{
  "arch": "dit",
  "model": "image diffusion model",
  "dataset": "photos of arthropod specimens (BIOSCAN-5M)",
  "train_examples": 195000,
  "image_size": 32,
  "horizontal_flip": true,
  "conditioning": "none",
  "objective": "edm",
  "cond_dim": 192,
  "norm": "rmsnorm",
  "activation": "swiglu",
  "mlp_ratio": 2.67,
  "head_dim": 64,
  "fused_qkv": false,
  "qk_norm": false,
  "inner_norm": false,
  "patch_size": [4, 4],
  "layers": 14,
  "width": 192,
  "positions": "rope",
  "optimizer": "ademamix",
  "lr": 0.0005,
  "beta1": 0.9,
  "beta2": 0.99,
  "eps": 1e-06,
  "beta3": 0.999,
  "alpha": 2,
  "grad_clip": 1.0,
  "cautious_weight_decay": true,
  "steps": 14700,
  "batch_size": 256,
  "epochs": 19.3,
  "lr_schedule": "poly",
  "final_lr_fraction": 0.1,
  "warmup_steps": 730,
  "weight_decay": 0.1
}
Rows from block 8 of a small image diffusion model, named by matrix and row number. Rows with one number belong to one neuron. Each number is 128 + 24 x the weight over its row's rms, rounded and kept within 0 to 255. All counts start at 0.
Before each neuron's rows are labels from the 100 images, of 14848 (inputs lightly noised), where the neuron reaches its largest size: "top examples" is what is common among them; "patch colour" is the nearest of a few named colours to the mean colour under the peak. Only what is clearly more common there than usual is listed. The data: photos of arthropod specimens (BIOSCAN-5M). In brackets: how many of the 100, against the usual share in percent.
# gate: MLP gate (model.blocks.8.mlp.gate.weight, 512x192), inputs 0-95
# fc1: MLP up (model.blocks.8.mlp.fc1.weight, 512x192), inputs 0-95
# fc2: MLP down (model.blocks.8.mlp.fc2.weight, 192x512, transposed), outputs 0-95

top examples: order Hymenoptera (42 vs 20.4)
patch colour: grey (75 vs 8.9)
gate.87 [138 108  80 109  88  80 135  95 137 138 146 133 149 137 124 105  88 119 133 137 152 134 138 121 125 136 177 135 141 120 138 144 150 118 161 127 115 109 122 135 143 110 101 113 101 150 153 121 164  74 146 155 115 109 132 143 135 138  77 121 156  73 100 113 150 141 132 149 112  93 103 141 147  98 100 112 114 122 166  91  73 120  84 117 111 152 104 128 136 146 148 110  89  97  73 140]
fc1.87 [166 128 136 133 185 102 166 135 121 169 146 201 120 146  97 128 117 118 109 138 137 142 124  95 138 131 172 123 148 123 157 106 144 125 117 125 138 130 106 109 112 147 143  93 154 124  94 131 114 122 125 127 107 124 157  79 128  63  78 103 114  78 194 141 143 121 105 150 140 158 141 142 152 114 178 150 156 113 162 122  55 135 162 151 158 134 108 147 130 154 158 136 114 116 145 103]
fc2.87 [125 124 111 110 162 115 179 129 111 143 124 150 145  95 158 110 116 138 152 167 116 137 106 126 113 162 133  82 135 114 127 173 128 141 130 130 145 146 140 133 162 109 140 135 174 112 143 196 111 120 183 123 157 109 140 123 141 179 137 101 133 117 123 145 129 140 148 129 136 178 142 121 143 103 137 102 137 141 160 137  96 158 107 147 149 117 140 117 121 137  75 174  96 111 146 138]

top examples: order Hymenoptera (48 vs 20.4)
patch colour: grey (78 vs 8.9)
gate.347 [132 141 122 150 139  96 136 113 157 147 162 109  85 112 157 113 121 145 114 139 126 123  52 153 170 113 135 121 136 112 144 163 104 147 122  94 143 162 139 110 107 117 114  73 114 169 118 121 141 113 144 137 150 101 152 146 146 132 123 172 139 100  74 150 128 109 120 122  91 113 124 133 112 149 111  92 112 119 118  81 161 149 155 149 124 165 111 144  97 116 126 149  93 115 127 102]
fc1.347 [135 137 168 139 130 192 164 104 177 135 107 119 171 113 121 123 119 130 145  87 152 122 128 153 149 138 119 127 131 168 130 168 143 135 166 136 101 124 139 102 177  85 169 124 106  82 155 157 117  97 129  68 130 168 114 145 138 114 150 172 106 182 163  90 174 118 129 109 114 125 115 105 132 126 134 125 156 172 111 103 111 142 100 123  82  85 153 138 117  84 103 120 138 124 122 148]
fc2.347 [148 116 124 103 120 104 134  97 106 117 130 103 100 118 154  89 118 127 104 135 107 155  99 124 138 105 156 105 187 168 177 127 113 147 122  98 126 122 128 115 126 167 106 131  97 102 143 126  92 131 147 107 159 114 139 104 117 122 110 111 116 131 109 151  99 171 136 156 128 133  90 155 140 136 157 121 143 144 135 147 147  89 180 124  96  85 142 124 101 146 141 132 168 100 132 103]

top examples: order Hymenoptera (46 vs 20.4)
patch colour: grey (67 vs 8.9)
gate.51 [121 130 129 138 121 132 149 161 115 149 105 100 112  95 146 168 140 135 127 178 145 131 108 125 137 135 159 129  94 134 119 149 137  73 123 105 162 213 100  95  99 143 118 144 136 109 154 141 111 140 143 146 106 111 124 154 104 117 124  96  89 138 111 104 114 172 120 135 164 100 101 150 136 147 152 122 118 101 154 142 112 123 113 150 126 141 148 155  98  84 137 126 140 142 123  76]
fc1.51 [120 154 153 157 174 146 118 146 168 115 102 127 122 124 143 133 157 108 139 124 108 175 110 129 140 138 130  98 162 170 120 136 151 141 112 184 112 136 148 115 137 129 124 130 158 137  66  91 131 107 120 102 115  94 137  85 146 100 117 109 148 119 126 134 115 122 137  86 139 158 160 145 146 146 141 122 107 126  61 114 120 136 140  94 109 108 104 134 146  96 160 133  93 166 130 123]
fc2.51 [124 169 116 168  76 151 132 145 127 128 119  80 172 148  98 116 117 115  86 124 143 127 178 149 150 158 134 147 102  99 137 125 161 163 136 110 156 114 158 157 112 113 120 177 148 134 106 114 124 131  99 100  98 119 133 132 150 128 128 133 128  73 122 125 123 130 107 125 128 110 157 142 111 120 176 128  83 152 115 120 159 119 141 118 123 137 116 107  93 160 134 148 157  56 158 108]

top examples: order Hemiptera (28 vs 11.3)
patch colour: grey (57 vs 8.9)
gate.329 [129 134 136  97 157 112 157 110 122 152 117 167  89 103 157  99 110 102  95  99 160 128 136 135 127  74 117 132 169 145 112 124 172 130 130 180  95 144 111 161 155 143 106 143 143 120 138 123 136 116  85 106 145 106 124 129 108 112 100 110 128 165 138 133  67 126  95 113 110 150 107  60 128 121 112 116 143 150 148 116 147 108 125 159 145 122 163 154  96  92 115 137 140 138 134 123]
fc1.329 [124 133 150 157 140 138 144 146 119 117 154 148 144 123 143 120  93 131 193 108 123  79 166 162 115 161 104 156 118 115 121 127 104 164 111 132 135  98 151 121 128 138 148 139 159 144  87 168 118 157 110 128 138 150 175 101 105 165 139 133 107 123 130 168 102 155  84 113 134 143 140 157  98 121 178 138 121 124 106 132 116 144 102 128  99 113 145 131 136 112 157 129 119 116 136 138]
fc2.329 [ 94 125 147 164 165 113 119 163 154 118 145 125 166 128 129 163 162  98 133 176 103  92 137 163 126 108 131 116 134 139 156 179 148 166 126 126  86 169 103  68 120 136 111  77 115 110 136  98 115 119 118 135 142 100 110 145 136 115 117 144 135 140  98 120 130 154 129 169 126 142  89  63 136 177 126 184 123 156 102 115 133 138 115 158 192 136  98 126 115 112 111 119 111 157 159 136]

top examples: order Hemiptera (45 vs 11.3)
patch colour: grey (68 vs 8.9)
gate.497 [114  60 152  94 139 124 106 149 126 115 132 151  87 150 144 111 161 119 106 172 149 163 145 135 116  91 143 126 177 119 149  95  96 133 120 121 101 155 118 127 120  78 142  89 157 136 188 121  92 121 107 105 138 144 164 140 109  95 137 117 109 116 147 161 150 173 122 121 129 122  98  73 134 139 133 100 120 109 126 176 123 107 114 154 127 151 124 124  98 146 105 132 191 113 136 123]
fc1.497 [100 119 158 118  73 141 115  78 118 132 136  84 148 146 163 160 130 110 157 132 153  93 150 125 177 169 113 116 130 143 138 112 147 145 144 124  96 108  90 137 110 134 123 136 107 145 125 143 114 118  92 141 133 139 157 135 111 116 144 110  97 106 140  93 168 157 131 130 112 163 126 129 168  98  77 127 133 100 139 103 132 107 161 128 129 149 161 145 118  88 146 113 136 162 161 116]
fc2.497 [149 173 112 122 121 112 146 142  99 119 144 132 152 140 113  93 112 152 183 153 155 130 126 179 119 117 162 138  88  89 122 129 166 107 107 115 116 134 116  92 148 117 106 149 129 103 154 126 142 134  95 128  75  87 144 110 160 158 131 104  84 102 143 120 115 172 112 143 130 147 143 118  57 128 138 153 129 155  97 122 151 128 111 137 121 149 102 131 140 114 185 151  96 114 150 112]

top examples: order Hymenoptera (47 vs 20.4)
patch colour: grey (80 vs 8.9)
gate.308 [128 123 157  95 145 101 122 141 157 145 122 142 119 147 133 133  76 145 107 141 131 116 109 124 138 118 131 152 149 130 119 144 103 129 136 119 137 163 190 132 116 121 119 109 127 152 153 111 146 162 150 135  77 127 110  99 138 146 143 130 113 162 187 116  83 122 125 130  94 123 154 120 125  74  96 151  87 133 121 102 145 168 126 121 129 161  77 144 148 129 107  81 110 141 137 101]
fc1.308 [146  93 171 129 141 164 124 132 150 102 137 137  83 159 118 153  94 127 115 130  78 151 142 102 113 120  97 134 118 140 126 151 134 130 146 110 163 111 128 117 168 155 111 159 166 104 162 141 134 139 127 132 121 106  89 119 110 152 126 170 138 160 124 170 108 163 155 120 117 132 104 147  67 158 118 165 108 108 143  93 160 139 131 111 109 131  98 106 173 143 135 134 162 169 130 145]
fc2.308 [128 149 135 128  86 109 113 124 147 116 140 119 115 122 127 119 128 119 144 131 116 137 145 118 145 128  98 133 148 151 128 104 177 124 119 115 104 144 150  99 133 105 125 131 153  91 106 103 150 128 112 130 150 144 144 133  97 124 116 137 160 109 118 131 144  76 168 138 137 131 141 140 160 128 170 112 126 184  81 122 103 128 122 144 142  96 143 107 110 187 141 123 126 147 102 135]

top examples: order Hemiptera (32 vs 11.3)
patch colour: grey (71 vs 8.9)
gate.159 [ 92  86 144  79  95 114 106 139 135 156 125  95 157 138 178 135 117 115 113 166 181 101 105 164 135 103 146 124 158  96 146 102 140  81 106 144 107 174 110 121  85 124 102 124 167 101 150 146 141 113 148 117  96 103 146 141 105 137 112 155 124 132 153  95 125 112 197 126 102 151 130  91 129  61 109 139 143 143 121 151 125 131 140 141 137 152 145 143 119 119 144 123 135 146 134 115]
fc1.159 [131  96 152 148 150 123 108 115  79 129 150 168 133  89 149 108 139 110 155 167 152 147 132 146 172 100 131 136 149 110  79 101 147 105 131 185 116 141 115 147 125 150 114 129 115 118 167 135 103 118 123 122 142 175 128 150 169  54 124 112 130 117 195  87 126 132 142 126 166 122  90 123 143 154 126 139 160 200 134 151 143 136 126 144 137 156 131 119 114 116 149 159  75 127 121 124]
fc2.159 [127  85 111 116 104 111 134 121  68 131 142 109  93 142 147 117 115  94 115 137 111 126 135 133 143 103  74 167 138 103 124 125 144 139 135 130 122 136 134 129 125 131 116 134 138 145 175 123 125 100 128 114 114 154  84  70 171 109  85 119 115 132 133 149 159 143 126 144 155 154 110  63  80 136 115 119 107 125 157 117 167 120 133 126 131 146 140 111 145 125 104 106 142 131 109 166]

top examples: order Hymenoptera (42 vs 20.4)
patch colour: grey (73 vs 8.9)
gate.493 [141  87 118 146 100  89 145 118 146 145 129 153 133  96 112 121 115  60 155 154 113 118 119 124 142 124 154 110 159 114 120  81 116 137 173 124 153 172 133 126  78  90 135 143 106 151 128 144 159 192 128 144 138 143 107 125 108 131 123 148 142 153 141 116 127 114 150 146 196 154 144 109 133 147 131 103 170 137 107 156 150  82 107 134 141 111 104 120  98 135 132 100 114 131 119 130]
fc1.493 [114 117 138 109 126 143  97 155 110 149 119  61 168 115 156 137 109 152 111 151 147 157 116 123 111 130 139 140 144  94 128 130 116  87 135 137 111 153 139 159  94  97  94  79 138 104 125 151 142 122 152 114 160 118 112 145 138 122 107 112 166 115 151 135 156 114 166  99 146  87 140  80 127 120 132 123 135 137 167 112 153 122 124 122 102 151 104 127 147  90 121 111 144 102 104  75]
fc2.493 [166 136  87 162 196 113 143 123 115 110 170 154 133  85 139 119 141 143 123 122 115 134 105 162 127 105  86 129  99 177 145 104 140 137 113 147 139 118 139 115 132 108 124  83 132 127 138 116 179 149 124 139 152 122 127  85 150 128 134 100 112 102 147 119 107 146 125 157  58  91 124 156  90 156 134 109 170 172 114 117 116 154 116 166 102 112 145 148 103 123 104 144 128 162 130 140]

top examples: order Hemiptera (29 vs 11.3)
patch colour: grey (42 vs 8.9)
gate.131 [ 91  81 123 104 139 106 144  82 151 138 118 111 137 125 130 140 153  86 107 115 116 160 114 110 115 131 115 113 127 132 150 157 129 129 139 114 157 125 118 148 191 125 103 129 132 147 138 185 167 126 123 129 125 108 104 118 135 117 106 129 136 147  81 114  60 124 122 143 117 147 175 113 163  82 177  76 135 112 140 124 188 100  90 141 134 127 111 176  80 126 135 110 148 139  79 147]
fc1.131 [108 114 116 134  99 117 122  91 100 135 151 140 124  98 140 113 185 123  90 146 162 128 127 153 105 132 137 103 154  87 154 120 146 116 173 110 102 104 135 176 170 143  95 152 100 135 162 143 117 113 104 106 111 138 137 107 112  88 127 117 123 125  90 117 152  94 163 132 107  96  98 100  79 146 127 154 138 116 181  99 142 139 129 128 121 112 102  87 127  80 141  70 121 119 121 139]
fc2.131 [142 154 162 115 114  95 106 121 106 130  90  88 120 104 124  99  82 123 118  84 130 118 108 163 129 133 146 158 103 178 134 110 156 136 160 156 162 159 134  89 124 107 122 139  88 151  90 123 148 129 139 104  92 115 133 147 152 128 129 136 151  98 104 116  83 114 116  72 127 162 120 133 106 131 135  66 158 158 150 118 108 147  69 132 147 170 149 130 146 116 121 125 122 129 111 112]

top examples: order Hymenoptera (48 vs 20.4)
patch colour: grey (78 vs 8.9)
gate.243 [133 133 129 136 116 100 123 104 133 105 154  76 123 112 102  91 130 128 121 125 119 126 132 169 125 145 129 170 119 109 117 119 127 162 144 116 104 116 106 137 130 146 137 127 174 160 143 137  95 119 171 109 101 105 111 134 103 156 123 117 164  88 117 171 135 113 148 184  97  98 138 152 123  97 153 118 138 124 127 144 124  92 149 148 107 117 126 114 120 117 146 111 153 143 106 109]
fc1.243 [128 155 175 139 143 153 107 144 149 100  97 131  91 145 169 128  97 110 198 119 103 128 117 161 132 143 118 140 106 118  95 130 100 151 152 148  90 102 119 133 152 137 170 104 116 136 124 143 189 135 135 142 146 137 160  84 106 123 152 146 148  97  84 150  90 154 120  99 105 137 157 176 105 128  90 130 140  82 122 139  90 145 140 119 117  82 126 115 113 155  90 125 135 117  96 131]
fc2.243 [121 142 142 136  95 155 117 183 128 143 146  64 125 149 120 148 169 104 130  75  99 136 133 134 134 105 142  93 157  99 152 142 139 170 145 151 176  82 164 157 134 104 110 153 106 120 111 150 156 139 102 131 133 133 108  97 129  83 140 107 113  89 121 170 113 138  76 112 119 129 111 117  94 125  98 133 140 142 112 120 116 145 137 124 169 183  77 146 123 148 101 149 140 116 129 128]

top examples: order Hymenoptera (41 vs 20.4)
patch colour: grey (59 vs 8.9)
gate.59 [147  93 137 163 132 118 149  86 149 117 116 131 104 105  90 146 154 144 191 113 143  95 143 147 162 103 138  99 103  80 163  97 116 167 129  97 144 115 147 157 137 156 111 118  99 128 137 181 120 113 109 143 125 148 163 153 182 155 120  94 146 147 115 146 135 136 168 146 153 119 123 110 142 133 127 151 108  95 125  99  63 106 127 130 100 126 116 124 136  58 139 128 181 125 113 111]
fc1.59 [131 112 183 141 120 147 126 120 141 157 100  95 175 138 114 134 166  93  88 168 139 103 116 124 101 110 129 120 152 135 130 110  96 119 162 137  90 115 151  93 102  95  96  82 111 157 130 111 141 132 114 115 117  85 135 112 115 133 115 174 120 107 149  97 119 124 136 125 134 126  97 101 157 114 126 170 112  96 154 112 139 110 151 135 128 126  85 123 128 128 161 140 136 145 165 119]
fc2.59 [109 113 132 105 163 114 138 133 135 126 125 130 148 146 188 120 119 147 133 116 135 159 142 131 161 131 130 146 143 147  87 136 107 149 145 105 113 163 112 121 119 140 141 154 104 131 125 117 190 124 119 160 136 130 110 111 110 130 149  98 142 131 139 106 130 133 124 136 143  85 170 122 160 154 133  88 117  84 144 121 118 111  96 143 165 160 135 156 119 118 125 114 145 145 166 160]

top examples: order Coleoptera (42 vs 16.8)
patch colour: grey (39 vs 8.9)
gate.403 [ 86 165 114 132 128 154 158 160 133 109 130 129 125 176 168 140 115 111 132 102 115 102 120 129 108 141 169 139 136 158 156 107 133 157 104 143 144 126  89 101 125 121 131 104 128 128  92 120 128 178 166  43 154 145 152 115 125 153 131 159 133 137 113 103 105 166 136  69  99 152 145 119 133 102 118 115 119 108 140 142 133 142 131 145 161 155 139 169 102 140 120 139 107 152 125 161]
fc1.403 [116 102 142  87 107 115 127 128 113 124 130 138 106 114 167 150 135 143 120 129 151 155 100 107 138 102 167 109 157 136 213 159 129 112 139 109 135 139 123 118 139  95  73 136 129  72 129 111 124 115 164 138 128 107 121 125 113 163  87 110 153 128  93 155 126 104 184 157 115 111 132 130 108  98 153 109 142 145 102 136 133 110 141 136 143 158  80 132 103 124 178  89 108 150 149 122]
fc2.403 [133 149 160 143 144 168 122 124 175  67 150 174 133 106 128 139 129 135 116 120 136 132 142 127 143 132 114 147  61 111 165 123 136 126 121 114  98 130 129 124 122 130 171 128 147 106 109 110 125 145 107 101 129 130 120 127 142 135 156 119 127 133 155 147 116 140  79 142 149 130 141 173 141 137 136 154 132 123 114 134 174 146 193 128 138 125 125 139 118 141 116 152 150 117 172 147]

top examples: order Hemiptera (48 vs 11.3)
patch colour: grey (43 vs 8.9); brown (26 vs 2.6)
gate.220 [134  85 151 112 136 106 119  98  92 143 161 160 167 167  83 104 137 155 138 157  90 133 185 143 147 124 104 164 134 110  85 112 137  85 137 113 110 129 135 143 117 112 151 142 172 117  90 165 105 140 136 125 160 132 137 146 143 101 125  93 106 128 138 132 104 107 134 178 149 146 160 141 144 106 143  81 119 144 109  95 132 114 114 127 105 115 156  85  82 123 155 133 129 127 129 129]
fc1.220 [147  82 205 147 143 118 100 158 166 109 120 178 162 157 116 114 133 150 121 124 126 117 146 153 138 149 150 138 147 151 127 132 155 147 108 125 116 159 128 122 150 142 109 127  98 135 182 131 152 166 127  89 143 121 158 158 118 133 180 138 178 115 147 174 105  78 153 170 105 172 147  87 121 145 104 141 122 113 125 117 107 115 131  96 155 159 105 127 117 127 156 138 117 112 153 139]
fc2.220 [113 155 106 147  92 159 154 133 108 118  97  92 138 134 142 102 147 126 123 110 164 128 156  97 121 110  97 147  95 144 164 124 183 128 133 128 118  90 132 102 116  82 128 115  92 138  86 157  96 150  98 149  89 115 148  73 152 134 103 100 125 140 151 125 114 146 145 127 159 144 108 106 147 140 173 137 149 187 156 121 125 106 128 134 125 143 133 117  98 113 170 121 111 104 120 116]

top examples: order Hymenoptera (44 vs 20.4)
patch colour: grey (48 vs 8.9)
gate.173 [139 116  69 121 144  94 153 108 101  86 149 169 133 129 154 107 140 135 158 150 152  95 193 131 138 131 151 140 154  89 145 109 163 130 136 108 193 138 134 120 106 114 115 138 138 173 133  99  81 130 151 102 128 147  55 159 129 118 138 133 120 125 155 128 139 121 146 114 124 140 154 128 117 143 144 141 171 106 139 176 137 122 106 151 125 127 127 115 105 152 161 120 106 143  94 108]
fc1.173 [182 118 116 111 146  90 134  68 125  94 142 133 149 160 145 115 100 132 100 142 133 118 187 159 123 116  94 141 119  97 135 125 156 158  68 134 136 104 117 134 127 138 129 121 130 137 127 129 115 102 147 117  85 123  86 153 115  92  99 152 117 125 115 154 113 156 137 132 120 128 150 164 122 102  95 181 134 117 144 129 139  99 113 138 131 133 145 137 137 155 161  77 125 113  94 126]
fc2.173 [110 125 126 149 117 144 125  63 139 115 141  83 160 149 143 164 107 147 131 180 159  93 170 124 151 108 136 114 135 122  87 143 126 108 105 120  96 132 103 151 136 138 131 113 138 116 139 130  70  98 122 130 151 165 130 107 122 115 135 113 122 154 108 119 145 111 170 144 139 121 132 177 133 149 121 109 135 103 129 151 127  94 141 121 130  87 130 146 137 157 101 176 116 121 123 135]

top examples: order Hymenoptera (43 vs 20.4)
patch colour: grey (41 vs 8.9)
gate.295 [136 131 107 138 117 125 177 163 189 126 117  94 102 132 178 122 123 101 129 128 145 144 120 125 114 151 152 109 197 113 118  93 163 126 132 145 155 171 118 102 102 120 128 103 114 168 116 135 173 133 149 156 148 180 118 120 125 170 129 157 156 131 144  87 116 112  96 139 112 139 167 158 145 133 129 118  79 103 132 105  89 118 139 124 161 169 100 163 103 141 168 134  93 150 112  84]
fc1.295 [101 109  91 111 136  87 155 104 138 165 143 163 130 124 146 135 144 106 155 138  86 120 117 110 135 155 139 139 159 143 119 122 106 122 145  96 147  92  90 150  88 115 128 129 161 131 113 121 167 174 135 146 151 148 105 131 129  78 163 118 103 145 138 110 142 112  96 149 138 133  95 158 171 139 132 155 118 102 118 153 117 136  89 126 125  80  87 146 148 111 137 116 124 136 152 101]
fc2.295 [108 113 134 148 133 170 140 139 142 157 102 132 113 145 141 145 123 131 102 124 148 107  75 119 146 122 132 107  67 123 143 131 113 115 108 108 104 119 146  95 112  88  97 140 143 155 102 102 121 144 144 131 147 148 114  86 123  92 200 156 137 133 140 115 136 138 122 133 104 136  89 149 122 139 115 146 119 130 130 124  64 150 146 154 127 115 111 135 135 136  83 140 126 141 151  99]

top examples: order Coleoptera (73 vs 16.8)
patch colour: brown (76 vs 2.6)
gate.363 [155  71 100 178 119 102 120 131 108 121 172 154 122 127 147 140 161 143 119 123 140 111 104 108 134 118  83 173 139 150 189 136 144 132 143 108  95 170 129 118 137 129 115 139 171 158 139 158 116 129 110 141 130 152 118 142  98 143 122 178 135 170 117  99 139 103 121 108 102 127 148  76 117  98 156 143 132  88 178 132 146 124 135 131  95 155 118 103 133  93 144 136  79 158 123 127]
fc1.363 [135 118 155 143 114  81 127 127 142 130 108 101 164 106 111  95 122 134 157 137 158 169 162 121 169 123 123 107 135 111 137 125 162 136 152  97  76 160  87  97 114  88 110  96 139 152 159 138 132 104 114 177 163 123 145 169 128 134 171 161 151 148 151 105 133  89 148  89 137 104 115  93 131 124 134 155  70 104 109 115 127  87 189 155 109 146 134 131 133  97 123  97 121 130 138 134]
fc2.363 [124 138 116 148 115 110 109 111 130 104 190 151 107 163 135 157 120 116 171 116 118 116 131 152  97 131 141 154 199 153  93  84 159 138 115 127  88 149 133 143  98 136 149 158 137 142 119  54 121 173 121 136 117 134 136 121 140  98 147 148 132 122 101 170 123  93 157 165 119 115 127 107 117 137 100 132 147  90 160 121 142 121 151 119 129 134 166 146 111 114 115 150 143 134 140 125]

top examples: order Hymenoptera (42 vs 20.4)
patch colour: grey (65 vs 8.9)
gate.349 [ 98 159 142  92 131 134 166 116 155 111 123 123 145 103  80 148 135 120 133 154 157 125 160 124 148 147 110 100 123 116 121 116 133 154 101 142  61 154 120 149 117 100 148 159  99 105 138 175 118 145 108 163 151 145  91 127 148 127 105 122 152 156 162 125  93 125 133  67 130 122 117 114  74 124 135 157 134  95 109 175 103 114 147 118 132 100 120 134 120 162 157 155 145 133 100  85]
fc1.349 [131 172 114 111 148 116 121 112  95  74 119 168 159 150 124 129 143 159 130  94  96 129 210 188 127 104 114 154 122 138 125 116 109 126 134 126 171 137 145 144 147 146 131 141 142 120 135  84 144 153  99 153  99 133 102 145 139 127 139 116  90 171 148 141  98 117 121 120 163 119 114 134 127 112 117 157 131 123 128 115 135 139  86 107 154 112 146  58 126 131  76 125 119 133 108 161]
fc2.349 [106 144 154 159  93  86  73 114 156 116 141 121 118 152 119 164 122 125 155 131 101 101 146 100 110 130 152 129 113 150 149 119 141  92 124 141 134  97 118 149 120 188 139  73 163 130  84 136 100 130 137 129 139 128 135 146 135 138 117 150 153 123 129 168 106 120 149 130  86 126 149 169 129 119 121 107 105 139 152 138 110 155 197 130 152 131  93 147 184 121  96 116 178 118 113 152]